Rows from block 4 of a small image denoising model, named by matrix and row number. Rows with one number belong to one neuron. Each number is 500 + 40 x the weight over its row's rms, rounded and kept within 0 to 999. All counts start at 0. Numbers have three digits each.
After each neuron's rows are labels from the 100 images, of 14976, where the neuron reaches its largest size: "responds to" is what is common among them. Only what is clearly more common there than usual is listed. The data: regions of photos with short descriptions (Visual Genome).
# gate: MLP gate (model.blocks.4.mlp.gate.weight, 768x384), inputs 77-153
# fc1: MLP up (model.blocks.4.mlp.fc1.weight, 768x384), inputs 77-153
# fc2: MLP down (model.blocks.4.mlp.fc2.weight, 384x768, transposed), outputs 77-153

gate.484:474489487522460455509452466565473490554496573564490462412430505482501467496495446497508514464465526538514589466528516529501503490500450468448555465514443471516537460487518475454544485527525460453540534493563576464509465505436536539
fc1.484:570486544499484532507472496503508533595460493456478517526494568575504422564463537482504465523529572524519401501466475520499483431525429429449466490486500502584476492537482497425447500536483549567524479508558524526518435474510458505
fc2.484:417473528512448453536528486513455492509512488516523564606494548522489514482490576557460480509490430509453534449490466501485472532575473488512460498535407520471513477536466561472532547510457488527487574450543467520507495423478528479
responds to: text has "white"

gate.47:450552533500504527514450525498444445483480499464576479537565476496485545493536457536524490474476510534557573511565495560527508548497467522515513521476550541486593463512463535526506522489485494436421380525481523495526463492501503495
fc1.47:518495555507516498488482511439472607529516517523479385510480579541456473502534456527525521456482510524506431462507482518456506500501566575467487606538509555509507514501527481472502496489499508554498457503488537523506538432457496464
fc2.47:465488481493518500539473481537398512549458473530563431559536452457502508528501576491454606502491544506520559497508528492558485484534507488490469503496416502507521414458504479544479497457501490451538486422535495457501477497482464515
responds to: text has "sign"; text has "red"; text has "white"

gate.716:492493690483496531484570547544523458479524484481495540449504549503524461518506494471468516499522533483477502464499514489554489486504509514572396509477511484483496546573512457468524498600342447536516430484486591483359511470494510513
fc1.716:460505455529547504500567524496502439446511519512451548471489494481481495463515515490528435547551487573460492472425420469518557473513481491513503514522499550578503547437556523448503518507509422443519463494463600518504510509530545556
fc2.716:492457557525521520498537563460515512467535469495569507492431555572490493495467504643526509525476513538477454460510537517446455423504427509555505479459586441502535583524473505479495522348557492496529521509499510474441483449559507449
responds to: text has "red"

gate.630:539494542483471415508484491543545531470537504503488521514538587502476526495496494496536556503498546480478552542427436492507488495509428455465505426542476437501591537430500483472495506446471489443549560438515580477508419527502472514
fc1.630:506487478486500477530467483527561509440484435564465492384553478571500539444513520465457442478522500467540445477436511432509481606536506470519553447491502423491496496496487469447507460507547446569457555460544506460501521519499491537
fc2.630:492496540545509487454541512497523431503465557489491530444516462550487479443500466428498484478500466460590534527535464407477503551520527466518442480463458469487499515510529527572474558560434478502488488486485478451533554495533515554
responds to: text has "red"

gate.575:513490507485527537509492476528527511589531508550478493516542554474492507482467453505485545509534522481479490477477508511517508459528553546546530514491500468506556502511526528492483489555467496447432451471494566537504544346439533410
fc1.575:474488511521505526540474535457507466500572601523575439493452539472451549490536496492476497531502517518572456490471567552511488459436570548541521494495484484491496480460514475464484529454507506522425487487417495558497586457481480408
fc2.575:518458433496564494499474482490441510515519404502495474473458517521497482470438490511409549456504537498511486404538437518512460470497506431572518488493528430524515503478444511476478526514568479541523481437530428494500530467479516484
responds to: text has "zebra"

gate.397:486504481495518487560397453545468538472514567517560475509469548516534549497501488571523398467449445535496521488614501511472509459464465451495460500451552476503492542480528492522525433551562559497536494526525473524548532542567497498
fc1.397:541493442561506518473407488495544493393538430527451438611491504487446542480505502550492428496508518506508513522544494485432463607518531572520495497527503508507502550491530537552469498475573486509455521513484441457426546540508475461
fc2.397:515437503491505546494436461516488529471425528532449441432476518552495444446490485491525524538489460483533506503579504497530569520464486565510485506583495499461490499455477527520520480498606486421463409514472556536467522515529521457
responds to: text has "red"

gate.618:511494479550460488512524490489515474490397457471522469443488485499529460435505461551578520472458511514577486507449581513527479538503564466622558447490484560506492543548524545458558493525511534531487483513522493498459529502472521464
fc1.618:500512476466502541538447497427449529494457564506506436528496555491459467535523496469540511452478500534474480479554553496521495459480455520502472504559519521512479531525489447475459516490439454542470512502481583548505573520480468516
fc2.618:519510482488535492521423488509482509558500477459505497411413473501502421500492534451454477441490531478500507511533401497538546506507495525462469502592370486463520431468537510483510470469463510479539504518574465479504512525470498444
responds to: text has "sign"; text has "red"

gate.506:450557453498525490516440492443483488507533506473453410495453489517509467502495444446531580516463540445574506489455440471462428497493485516477514459466530577525502430515467545505488492505536533460563532503498462513529462476556472555
fc1.506:524514469528472473545535465498503505525528559490510426528523448519480435511495494460550491492528463497567514492522598533545523482477536496457626463459512435473517468472464461468469498546546558438461528511476513542600459491458482482
fc2.506:452450495464488497509508513521428508490476399451511480475434459500506506534486503438493494461488477482408489490477407503469566485520504442502481491433390500525497446500522501513477477468529455497582508471540430525444453453476520509
responds to: text has "sign"

gate.343:510557539462446462509472478477550457548495464530437510485513521460480514539450501538536544515467562501404508497520489505498473520550532578468506557547551526518521564451557505455515533532484514429459438482478497474479476505474489495
fc1.343:478566519480477491499428525495560478549594511531507492573496371474499499506519582480587362538544523444473490507507482491483488412510505599554481439511484501492525532511581470477535521525548519500511498522549550452406493440508592492
fc2.343:514461459496556483490482504559465490473537532500471567536459544555493474509509538508526492557493509523419507531463466560568506530523447489499461425444624548515508447538490497511479505472601519497420530473575484556443521467494494473
responds to: text has "green"

gate.223:501512559476508525479517502479451463490561524474485409536459524496501480504511433467504550505530511523498454500562450528461457493509428494496556506465458577535515444507515509507510463480515535578507563506454533580524524557532518431
fc1.223:523505444477468480491501537504554501457536434493519448584534480497486578480496530568475540468471459501562456584504481421498474522459502502568483490420546467532497518537481542606530508590475544471513471502414516535489514541532518466
fc2.223:552509535505572520513500458470460527495442580496507461425514500540478448524452462392524570492497501501491527474510489540468499506575501467479528508596534479481518519460532486441533476425439478433517500522490491453440553572463528539
responds to: text has "sign"

gate.689:482537519526559511551472494548433478586537538483529483466476471548471569431491506520475491478569523499463502532481537567482442519506504554474527487506494538469459568511508521482531481503545528544512431544579546497388505519554526518
fc1.689:565484559501496556447554511503550525495582558533573518517433468471478476540562566498505501534518470463427500518547503498464436462548466509557519486490513528519528528457484478447487466560561444510515503456470475404490526525424520498
fc2.689:487484459470495495469543558498452510486473504510384534546496551457490496526496476541495512479484479494330469490531541562442510512448534507456434472418441476504487497494471478512490500544499489562441548539516477503417546481496516489
responds to: text has "red"

gate.363:478488493519492505488423512450493526466426503487557554391603498471450527543542446495504511500482509509477568483506567597475558462514530539539479530520499514517506503499610479428507520503512549460480533500525543496547487491495506379
fc1.363:496467617497487597499506517505550510580535511518483558407477558623521488444513460469453534525467545521530547447450585507498494495559472431516515473478468459478468533507524493526470494471477473471519461479534540543574478377516511498
fc2.363:428495514501535493526514452471596536523482464491553497508404497471509498439480476524475504551500502470475478444517467487483556431471482507510547445513473507521529571514436513530507485623596485531531482463564437505494460416494502454
responds to: text has "zebra"

gate.100:452466488532506480492479479519570508479511491526481497452518470494503520486486513437535494520519522534492482470470520477507482438530417525516529443463542528594516565501556471462502483525512457608530529489483435571460466538506491474
fc1.100:476473493490525514491480493509468529487491493508485512524477470488455544499534485474507501476519542469620551546414493601452578527483520419548539492544495434419472415410430496486454495498491602467556515539500510492508473501506522500
fc2.100:492561456568545511454471527405466440517552540467479529419521487488499554464485508402555538487497465483577485482467525450451499484513548500487432511470423524443525521534494542494528549586437511601438484468421540438518507537477530443
responds to: text has "red"

gate.34:496491520448499499501513522430554483486453418485440472551486475534520517534444462484518522477537523512564546521410466475566564551501534422551473483481460550525525476517484519515495533581481572490551476448490504455574519494519552476
fc1.34:476512546501494493534536534566548500466506415537427508544499509528525518453573517439500453455542538527451507512445535496563481483528486491508557466553489459511488556526516520521464448496561508530577494467508475522475470507513453498
fc2.34:494530498512517501446503513545553510463479551515562495492539476557470528461487456584516426489510486488585475566483553490452429494524497482500478494563587568468523521514509493481465514517399516545359470545481482432517531510503498517
responds to: text has "red"

gate.709:465509605520505452542447488513483496447480496510542490535494514549564512462503444551527489401414571493526507480493555517551519501464510533570531460501557554480522500543510553438592483477486555472534531488473494542436500444545518523
fc1.709:555490507523501509492580495453439444509494492535492500566519441483472483535488494491415472508490554423499526516505558497405526542514484435539485519492539529475548559448497524546499488468536502509496556488513437449520519521449541566
fc2.709:502468470498486522508471486493426492510492515515466481590458550520468543562445506476481434539468467509543484484539544516545448535533525573484477537491543493482446539561510506480501491433478553442519602568469543520431515507482489531
responds to: text has "red"

gate.49:484502491423393506441534488497498533553487552445543530494495498482519470587521494529514544498549414444485523549451510516493487520522443531508518537469534473486538518526561467520413495533436478509441494463453467519449536470542564499
fc1.49:505578515545483513519526480468552496448485444511568468412459533502483443423484498486497534493503502519522509482487485470474469492502543479526495505546528545516570556489517541509526487423456541488541492464521513434548480517462518515
fc2.49:475592517509480502462506488558474542489529550494424485510512531433512537548466523421459500464508495484531481482438538524558492464535575419489522501414543481512503448451421499509435476476573474498487490502521502472478468509379449509
responds to: text has "red"