A small image denoising model, trained from scratch: 8.99M parameters, patch size [1, 1].
Rows from block 2 of a small image denoising model, named by matrix and row number. Rows with one number belong to one neuron. Each number is 128 + 32 x the weight over its row's rms, rounded and kept within 0 to 255. All counts start at 0.
Before each neuron's rows are labels from the 100 images, of 14976, where the neuron reaches its largest size: "strongest on" is what is common among them; "patch colour" is the nearest of a few named colours to the mean colour under the peak. Only what is clearly more common there than usual is listed. The data: regions of photos with short descriptions (Visual Genome). In brackets: how many of the 100.
# gate: MLP gate (model.blocks.2.mlp.gate.weight, 768x384), inputs 0-63
# fc1: MLP up (model.blocks.2.mlp.fc1.weight, 768x384), inputs 0-63
# fc2: MLP down (model.blocks.2.mlp.fc2.weight, 384x768, transposed), outputs 0-63

strongest on: text has "blue" (33)
patch colour: black (52); blue (25)
gate.394 [126 155 127 172 108 159 143  81 120 126 101 125 153  78 110 124 103 143  90 175 136 123 191 104 135  86 109 130 140 142 156  91 114 120 157 140 133 125 153 133 135 191 140 167 130 124 120 135 111 140 131 144  88 113 155 121 145  93 141 138 104 123 129 164]
fc1.394 [150  63  92 163 165 140  82 157 135 188 104 147 125 110 102  83 116 143 143 174 142  89 124 169 120 145 168  75 138 121  90  89  93 164 128 125 107  71  88 141 114  98 106  79 137 138 103  79 116 132 118  80 105 107  92 106 153  94 143 102 168  92 123 104]
fc2.394 [ 96 138  99 131  88 123 177 125 126 120 169 132 123 196 104 134 168 119 138 126 126  62 110 121 162 127 134 123 182 122 154 122 178  74 120 109 165 161 135 126 185 157 154 110 126 124 133 125 145 119 149  85  84 143 173 168  82 159 128 163 148 124  53 129]

strongest on: text has "red" (31)
patch colour: red (40)
gate.99 [107  87 140 125 116  59 106 147 123  52  50 132 144 227  65 131 228 156 126 154 143 107  16 133 112 108 152 121 132 121  54 135 148 105 133  58 127 125 128 107 151 122 145 132 109 157 133 118 104 126 127  60 108 102 158 125 123 130 121 132 185 163  90 147]
fc1.99 [166 130 116 168 101  98 142 115 134 154 157  96 142 176 122 105 143 148 107 156 124 140  67 159 110 132  28 115 172 168 159 122  76 134 159 108 127 123 150 143  89  92 144 122 164  47 196 222 142 135 132 146 127 125 118 200 154 146 107  86 180 164 132  97]
fc2.99 [107 172 126 109  97 101 108 130 114 173 161 100 129  73 113 125 136 148 142 121 108 177 106 112 103 148 118 132 168 145  84 118 108 121 140 102 114  94 113 113 117 115 113 103 163 104  54 182  85 133 146  96  46 140 221 155 108 148  79  89  90 141 130 134]

strongest on: text has "blue" (28)
patch colour: blue (73)
gate.547 [130 153 162 137 130 134 131  94 153 153 146 103 135 140 123 119  52  90 143  62 121 116 239 118 126 106 130 131 154 146 164 163 119  84  90 148  93 113 143 151 132 230 135 128 122 157  90  96 126 144 112 145 117 162  75 179 154 110  90  88 143 160  80 179]
fc1.547 [154 116  54 102  61 168 162 113 152  48 123 106 112 130 127 122 132 134 163 174 128 130 133 129 148 105 132 145 105  75 133  75 177 128 124 138 147 108 120 138  87 107 135 131 108 107  98 252  90  76 168 112 187 151 160 145 100 142 121 171 119 132 129 109]
fc2.547 [ 55 118 149  97 186 166 139 130 130 202 100 139 154 185  69 118 121 115 124 112 132 131 222 120 102 148 150  15  82  94 143 107 147 107 165 147 112 127 135 138 108 120 181 142 130  89 190 115 133  70 100 189 178 149 102 102 161 144 149 190 157 111 184  96]

strongest on: text has "green" (25)
patch colour: green (51)
gate.680 [145 153 125 175  89  98 119 145 130  88 166 102 107 188 141 146 107 156 132  88 138 104 112 197  66 101 179 144 164  97 152 119 102 126 170 113 114 137 129 112  64 158 147 169 113 108 101 203 142  82 209 139 128 139  96 191 181 100 117 102  65  95  96 109]
fc1.680 [141 109 117 104 126 236 163  89 118 107  43  76 172  71 171  94 121  90 204 130 176 158 131 107 169 119 100  67  55 130 162 113 125 133 154  72 149 129 152 147 114 128 144 172 122 117 179 207  87 109 132  87  92  88 135 124 110 105 143 140  88  86 123  81]
fc2.680 [131 126 140 107 141 121  87 112 142 166 137 145  90 111  83 171 140 115 146 134 143 112 115 145 110 143 128 116 151 138 140 140 113 126 154 159 126  82 120 140 114 193 132 141 181 107 104 148 121 109 100 101  94  52  64  58  59 176 146 124 168 130 105  92]

strongest on: text has "green" (34)
patch colour: black (40)
gate.435 [111 110 142 115 122 133 124 111 152 136 114 177 125 155 145 149 104 132 121 131  75 115  40 103 102 119 221 118 186  97 145 155 123 149 127 126 106  61 101 165 168  99  75  98 124 147 106  56 126 116 121  86 103  97  93 133  78 108 124 108 146 127  98 172]
fc1.435 [108  94 139 149 112 131 137 178 130 122 142 183  88 122 122 105 156 165 146 121 108 154 102 116  89 106 160 149 111 115  85 218 162 113  99 118 117 154 133 125 141 113 118 105 153 128 140  78 165 111 132 129 102 138 160  75 168 139 178  66 151 139 157 120]
fc2.435 [129 108 147 166 169  97 120 158 119 135  80  80 118  60 112 137 102 156 124 117 105  99 144 159 201 183  93 172  86  89 139 219 149 136 123  97 140  90 184 119 146  78 122 119 131 170 160 148  73 118 137 113 167  83  74  82 134  93 173  96 142 118 134 137]

strongest on: text has "red" (25)
patch colour: red (48)
gate.18 [131 146 104 162 137  63 107 131 113  68  76 126 150 232 162 129 148 146  56  83 127 135 132 110  88 103  97 195 189 179  77 104 131  72 130 127 141  90 159 118 128  86 179  69 102 111 181 146 122 152  98 133 115 164 111 141 100  98 116  82 133 161 207 187]
fc1.18 [134  98 122 111  56 163 138  58 133  38 145  95  78  68  84 174  90 177 206 125 132 118 129 143  87 138 150 122 177 122 111 162 124 105 115 127 143 131 107 136 109 145 134 100 104 110  74 129 165  99 141 157 146  68 124  77 124 163 113 147 143 116 106  98]
fc2.18 [118 115  60 115 136 121 136 165 116 235 136 103 157 110  85 113 116 144 158 170 122 150 108 133  78 153 152 102 166 106 152 150 145 126 202 195 128 107 110 139 148 133 118  89 135  98 117 154 112  99  82 131 130 157 130 207 155 113 114 118 185 131 114 155]

strongest on: text has "blue" (27)
patch colour: cyan (30); blue (26)
gate.47 [135 143 103 110 115 101 116 120 148 134 136 156 138  64 171  83 145  84 116 142 111  99 131 150 113 108  85 134 136 103 168  96  78 105 135 143 119  68 123 207 144 132 136 124 122 133 110 161 133 119 144 112 108 164 159 127  78 119 125   0 123 109 152 190]
fc1.47 [144 140 139  97 105  91 181 134 156  81  88  76  92 144 160  99 106 148  86 166 104 161 184 132 112 111 100 158 144 146 166 163 142 129 151  98 171  67 142  96  91 172 139 168 138 119 152 132 136 112 165 122  77 188 155 129  92 127 136 137 137 145 167 109]
fc2.47 [108 112 150 148 155  86 104 151 150 127  95 113 114 154 111 128 119 143 162 136 140 101 127 180 129 132 163  81 121 126 146 133 130 100 151 187 181 152 170 136 166 122  83 158 112 100 120 165 150 113 192 103 212 158   0 116 127  81 202 106  96  96 149  86]

strongest on: text has "green" (38)
patch colour: green (64)
gate.705 [100 108 119 103 105 139 144 185 130 145 208 113  72  92 193  80 154 126 131 158 131 114 198 148 156 143 146 180 121 104 104  45 118 125 118 101 173  88 160 111 117 138 121 139 137 117 137 220 114 142 210 174 147 184 118 173 138 116 140 116 128 116 144 140]
fc1.705 [155 131 103 129 153 134  98 201 139 111 165  99 112 107 144 166 196 101  58 146 140 109 178 132 105 128 151 151  88 125 169 129 133  70 119 136 151 133 171 188 128 121 102 195 124 126 120 118 112  91 152 158 105 149 192 132 156 142 146  86 165 152 108 127]
fc2.705 [157 125 121  98 151 143 132  94 143  82 178 129 110  94 145 161 134 152  82 190  99 145 107  85 130 106 144  85 101  49 146 111 111 123 159 121 127  84 130 121  50 117 142 136 154 120 116 113 154 109  95 179 129  95 130 153 106 136  74 185 119 129 157 199]

strongest on: text has "red" (25)
patch colour: red (37)
gate.414 [165 165 168 109 112 127 148 117 116  97  86 114 136 106 131 125  81  95 148 138 133 180 131 112  89 102 134 145 150  98  56 103 101 122 138 143 127 109 141 127 209  58 138 100 104 150  88 123 191  99 159 134 159 148 159  88 104  94 155 110 116 161 129 144]
fc1.414 [ 78 110  87  96 100 196 107 135 146  92  70 135 184 162 105 133  84 133 123 170 130 113 102 204 156 136  83  95 130 146  89  97 125 136 111 151 137 248 135 116  69  66 114  76 123 116 136 113 137 142 165  86 153 107 111  72 104 139 161 131 148 158  78 125]
fc2.414 [105 149 135 141 110 140  98  74 116 141 173 145 167  68  67 151 119 160 188 140 106 129 143 159 156 153 114 150 201 128 186 147 117 175  92 121 105 103 113 160 128 162 131 140 188 149 105  33 109  95 129  62 106 123 148 101 154 158 110 105  79 104 151 195]