config.yaml
model: "image denoising model"
dataset: "regions of photos with short descriptions (Visual Genome)"
train_examples: 203450
image_size: 32
crop_scale_min: 1
horizontal_flip: true
translate: 0.06
task: "denoising"
loss: "l1"
noise_std: 0.6
arch: "convnext"
isotropic: true
norm: "layernorm"
hidden_act: "swiglu"
mlp_ratio: 2
dropout: 0.1
inner_norm: false
patch_size: [1, 1]
layers: 10
width: 384
kernel_size: 5
init: "kaiming_normal"
residual_init: "none"
optimizer: "adamw"
learning_rate: 0.00078
beta1: 0.9
beta2: 0.999
eps: 1e-08
max_grad_norm: 5.0
max_steps: 14600
batch_size: 32
epochs: 2.3
lr_schedule: "wsd_sqrt"
decay_fraction: 0.4
final_lr_fraction: 0.05
warmup_steps: 1460
weight_decay: 0.3
Rows from block 4 of a small image denoising model, named by matrix and row number. Rows with one number belong to one neuron. Each number is 500 + 25 x the weight over its row's rms, rounded and kept within 0 to 999. All counts start at 0. Numbers have three digits each.
After each neuron's rows are labels from the 100 images, of 14976, where the neuron reaches its largest size: "strongest on" is what is common among them. Only what is clearly more common there than usual is listed. The data: regions of photos with short descriptions (Visual Genome).
# gate: MLP gate (model.blocks.4.mlp.gate.weight, 768x384), inputs 308-383
# fc1: MLP up (model.blocks.4.mlp.fc1.weight, 768x384), inputs 308-383
# fc2: MLP down (model.blocks.4.mlp.fc2.weight, 384x768, transposed), outputs 308-383

gate.237:490501482475492516493494456484493504482520511488512502487495448449477501454481518527502482465485509508529474486558480500488481507542493510487486462506521457517485485528467504519504445545544488487542478476454498507463495499575487
fc1.237:498482502493521487485482516505467490422467528504505511487519523499504595463515477498455462453498510502527466527480481486509519504522504487487511507461493528491539495532500527498498504532468488481483481478492492495512489500525516
fc2.237:525488525494552528502518471498500515512513481553500496489502494505527402459478508463504503515509498501527514500517536510551494583477522509504577507519446497498506515535513570444513529483500519504515483475515519522459474528444491
strongest on: text has "red"

gate.618:476491482465507536486491513486519479510491479462496517512511457536511461471511510501503460488508495497540522467527490486461531504515501490497525519472473534513504502467539510542506480488525503535468511498529480500489456518515481
fc1.618:509515474505493501477503519498542497521517501495490504477499484498504505514505503517483485523495505509475537462498532513507497526496519504509514505504554495486488475537503521453488525498457515482510508502440489500525500488491489
fc2.618:530487486447546508507466501536495471476527498520500494497464455470482533464495490497510536518518524497467522478461518518498477428510532487528469520500481463472499481543498475451513521481505485492506499518481448519492438529487514
strongest on: text has "sign"; text has "red"

gate.144:544513503478481522494528526479465482511461508561485530475487503506488506497485523483432459485510540535489477533498484533477529465483507433504520509517475497480478469446501514481485504488473513497487512485501567521513508507460499
fc1.144:480473525511506500486542482480506468444507491486484496539488517444544468460506486499530502508480526481502510504493501488522488477482496546466506503494480527529492539521516493561517495509535543475514471505496501476557505488536500
fc2.144:518463471545418475502523513509440484504438513414498488515500512487506504499495518538510542522488499514509507578511521515502501423492509511469503496491507485569500512518512491485493494454500473516574489515452470507478517496509506
strongest on: text has "white"

gate.474:513514486485515480511477486480519523495523493492513515494417506518489475511480525451438450527503511496540515464488528498514483492506479478465531476523498521522499522507493517506491496498443484544481520514481558470466481528507476
fc1.474:452510460476520467471529494482494546536513501489519501513546499493511506456480494496478481459497530534474496501554509520489465486507488504512488453501534520482472527467479468507519507524508514480540454479479536498526496475494501
fc2.474:515513501466473527485530508493533500480521507459544508509496511523522520567512484475501468530518548515481455472495544507492494522466554500513430471471501498473472482474476407537503480462528501560466469520479539481484531512524464
strongest on: text has "blue"

gate.731:514530474509532536520478510568489453481491520528490519499475484540496518506453524498471514525495457484490403499435516507500484514514499491532475475470512466471527491512447486494459502478485480473501523530462488474521487459474493
fc1.731:471500494534506487454515472531502450494446496504500484504493486508483516481481497475487540486469467483512483543524498481486523524490501515488496509527491464472523530550501459540525478492498432504467498495458518513445517498582515
fc2.731:506496499543479470482495531489474472452470493523462474509527491497503498509539525526484529502504521474532502519573511500505478483466501505428472499513519525511485539498512506508502548491503484545452511471490520485572499480560506
strongest on: text has "red"

gate.47:516497514501492576476506504476497518516480504504498515510532504490530453472492517500533460462499515520483476454486535446493510476496494463517473479523532482480454489463504475472474499501505478515461496507530478471476491509499536
fc1.47:479504490526490514465567468508484507463522533517496500511507517541494436508531513538517504549490483533536521455475500482500511511527528487511471498543487467496509506531474468508521475503526488547505498512453513485511502488531572
fc2.47:491488521484476497472460525509512504423521477523487505511471467513499564525483520521550485539542469498514473462436541484535524518515504515482490489521501478482482492486475525567501514489510513501475484503513549491511465493485516
strongest on: text has "sign"; text has "red"; text has "white"

gate.63:489472504481517543563500508523530509476522489527478529507515512533508544544552506461508464484488501479468509488517540514521460501493497500508502494538485506504465474500457543496513510492531492561484497476502453488458477516499479
fc1.63:514519487525503526487486480492500494487506483480536487507520473458450487451488457530499478495502500495537499506527460502448502512487485512485486499486497457483464512505497522504499520527513532468539531503459540481541527486468448
fc2.63:505494529531490523536472484509587502499481512526465515492522540523505478511494553510487498449488472522484516508520545504501508497495495491497529515503474509510470502495526452509498476522520506530512525487487484504508477495480481
strongest on: text has "blue"

gate.203:483495500526489501507520503529491495555489490517563511487507515474483486472533516489461479502517480534546499499531461493513511493499487504518505511459480463506496472561512519493456506508488508473492496500524527503525519464514520
fc1.203:510508453523513501480485517499540471496497511482495490485560505523481461504496531546490468477496487485499497467491515522501525515493514537482494509552548512530450518515487532504487502529492528494461493526500515490487493481493489
fc2.203:491490491541471544484538505507505508445501497447513506507529495511519561492512486466512559456514487517507494538459482473466473426464518486511469481482471536500447474492507406528518491523508513457473520533465499513513487511474480
strongest on: text has "green"

gate.19:515512468497483497520509506496475535512519500513499503494474504536494529531506523501446524468514470495506528515478500523503517509488543514511533472613514471506514481497505522518483522478492492503473535475477459534500508521464459
fc1.19:502482550506537492479510465504541489495514517494517484513480522516479493448494504537525517549486467515506465504485510487496466518480512494499482543505447520528505492506496465513490524491504498485515446489531501456511492455527532
fc2.19:490496492518509499454467529489537495504486506502504494510542508515515533502488508483505489472521448499522490516493491521525483425450509492476537490521499525525488513526564480513509527500514494476495488531495501466513471505502516
strongest on: text has "zebra"

gate.484:467487501489500539472527514506529480467510488484525501478470482489528537496488470484542484517495514456470539496497537493516500503482483471491519512498508502506512465498497511510502546472486490507462497455541498479490499514453492
fc1.484:499517509501496465499508535511491515552493499489507495477499498494480499478509502484554501498513490500502509539491502467501533491502504495524473493518472526494478500495526481566507512528537512516501524505518552502516518504503461
fc2.484:510517448471508482486487497485537489502584491513492485504432475492485541493482514525519459550504502505489479426470464472526501465528497482479490481472516552494511500509516506495508498496503502521497500483481538484479477524495517
strongest on: text has "white"

gate.223:529467458509483481477550480484526498463517483472494505478523486494501495502505482482520487497494521515532537515482503508492493514482499496475489520548539464479480485497487512476492496501512474441461485482508471517473496497476513
fc1.223:526508512497520525466533482510479523579499492546511498509495473509531396482494480540468518515479488494509489530518506448524472494511511481495484528479509481504473558479476455479493517478509523521442513546506587512512501490472491
fc2.223:479510498481497563490541503527502482502461491500487505497514513473485525551509512503485493493531500502476489503490515494496502542462523495492506498476490537473471467522465481458516558474524471523516478586559515501486494503513496
strongest on: text has "sign"

gate.506:491528507483492485516444527475515464465520503495500560506530506487495494472473504476512480497489484518456513514450491450482504466489516455529526473524489515485468515496429496493493471482508486540412532501506474497487496509482502
fc1.506:511474481535490496477487522513464481533474501488468487496473508547491448525486553448513505464500500521480482561528511527534478493544486473489517478496523515422513534495499485520519500480496494501517475522457528485514516509521473
fc2.506:483494496573510500486489500515475517457494498487523501496462494495490489485527477500514490479511481493528491492544479534511481439520492478558426505474468475522483500521444500542494482506530489456545481474479474491549514483512519
strongest on: text has "sign"

gate.343:493504516448520507520558547485469483546512515558491497480519538469510509479484495514492461470496511489562511501539501422498506511489494499508461483518478487522562499530499472554474513515478470445526519491477491490527498512475538
fc1.343:485500514443473488488480580498521533504486521503513480506519488439495484504511508488486466505521504492513530518515553468496524515472509502517478514472500482487537486460541469535470568467492505475511502496512475495516511548498494
fc2.343:451514495476507483490459514507507505469492485503542516508443494503471520499509509508520497524483442498543479462509515501539524583531536519472474485519507478474523498495483492499475507539440502547521514497480469487529503474525507
strongest on: text has "green"

gate.442:496527519514539549496437482514489469463507510492473511488497496505447488530506486495521470523495480494510499513466493454492492511533486507492483502524487510548471499526516516485469512486501492483471494518507550495474474474542477
fc1.442:485509516480486536487509488525482501544527497532513504514529498492469490539453492428495510498479502502463519517472478474473492506520506521508483509507471493494520448494533489479550527552498461546531499509488519513498487515480534
fc2.442:517511483490484463506460488499495517493480510496504497480571437495480475493476518508517533498457477494523512514546477493548515527432494510477493529536515505528500488532476514475500493483500494503522512443487447474498509478476524
strongest on: text has "red"

gate.575:503510507486487528518497484536509515540503497515491501517517493525503561451498497518479487509456504550514512495511505504514510487502484497491492492516509420543511491468482506514485509471511508488506512489552496490495473481553517
fc1.575:479506483511541493527490490465503463484462505494498451474547532531516559545508496487426495492498485519546474475517489504485522505501515498432452533579491456497477540511479498489526484512535511514541562515533479529469503499437541
fc2.575:471523505472539527485517512489483516525476499553488518503493480485524499466464512527456519473504461511487535518503478506507502555502510492533438512452491466500495495508466517460504495501504528488492480471533492500534513485488497
strongest on: text has "zebra"

gate.363:498507495509485490503538494496490549464488504509465482486444489527483506521552489484459496491486506509514510471514516502506528519511513485524519558546511480482490546495490502521507498520517512489509560510531452479512516543561482
fc1.363:494468480505487523507483550493508527493485478454458501525524506551520554524533495525472494535521508490507533496473474541449529531466501502516500523526493453503474482475476478516498456470485520559499460488542487525488494520472450
fc2.363:490484515533515513479499503529460502542484509524522500480474512470530463556482519485446471481518466509504505510513480501522524491541511478509496505499507510542501506448470494481507477514529496510490514493483484512516479502507491
strongest on: text has "zebra"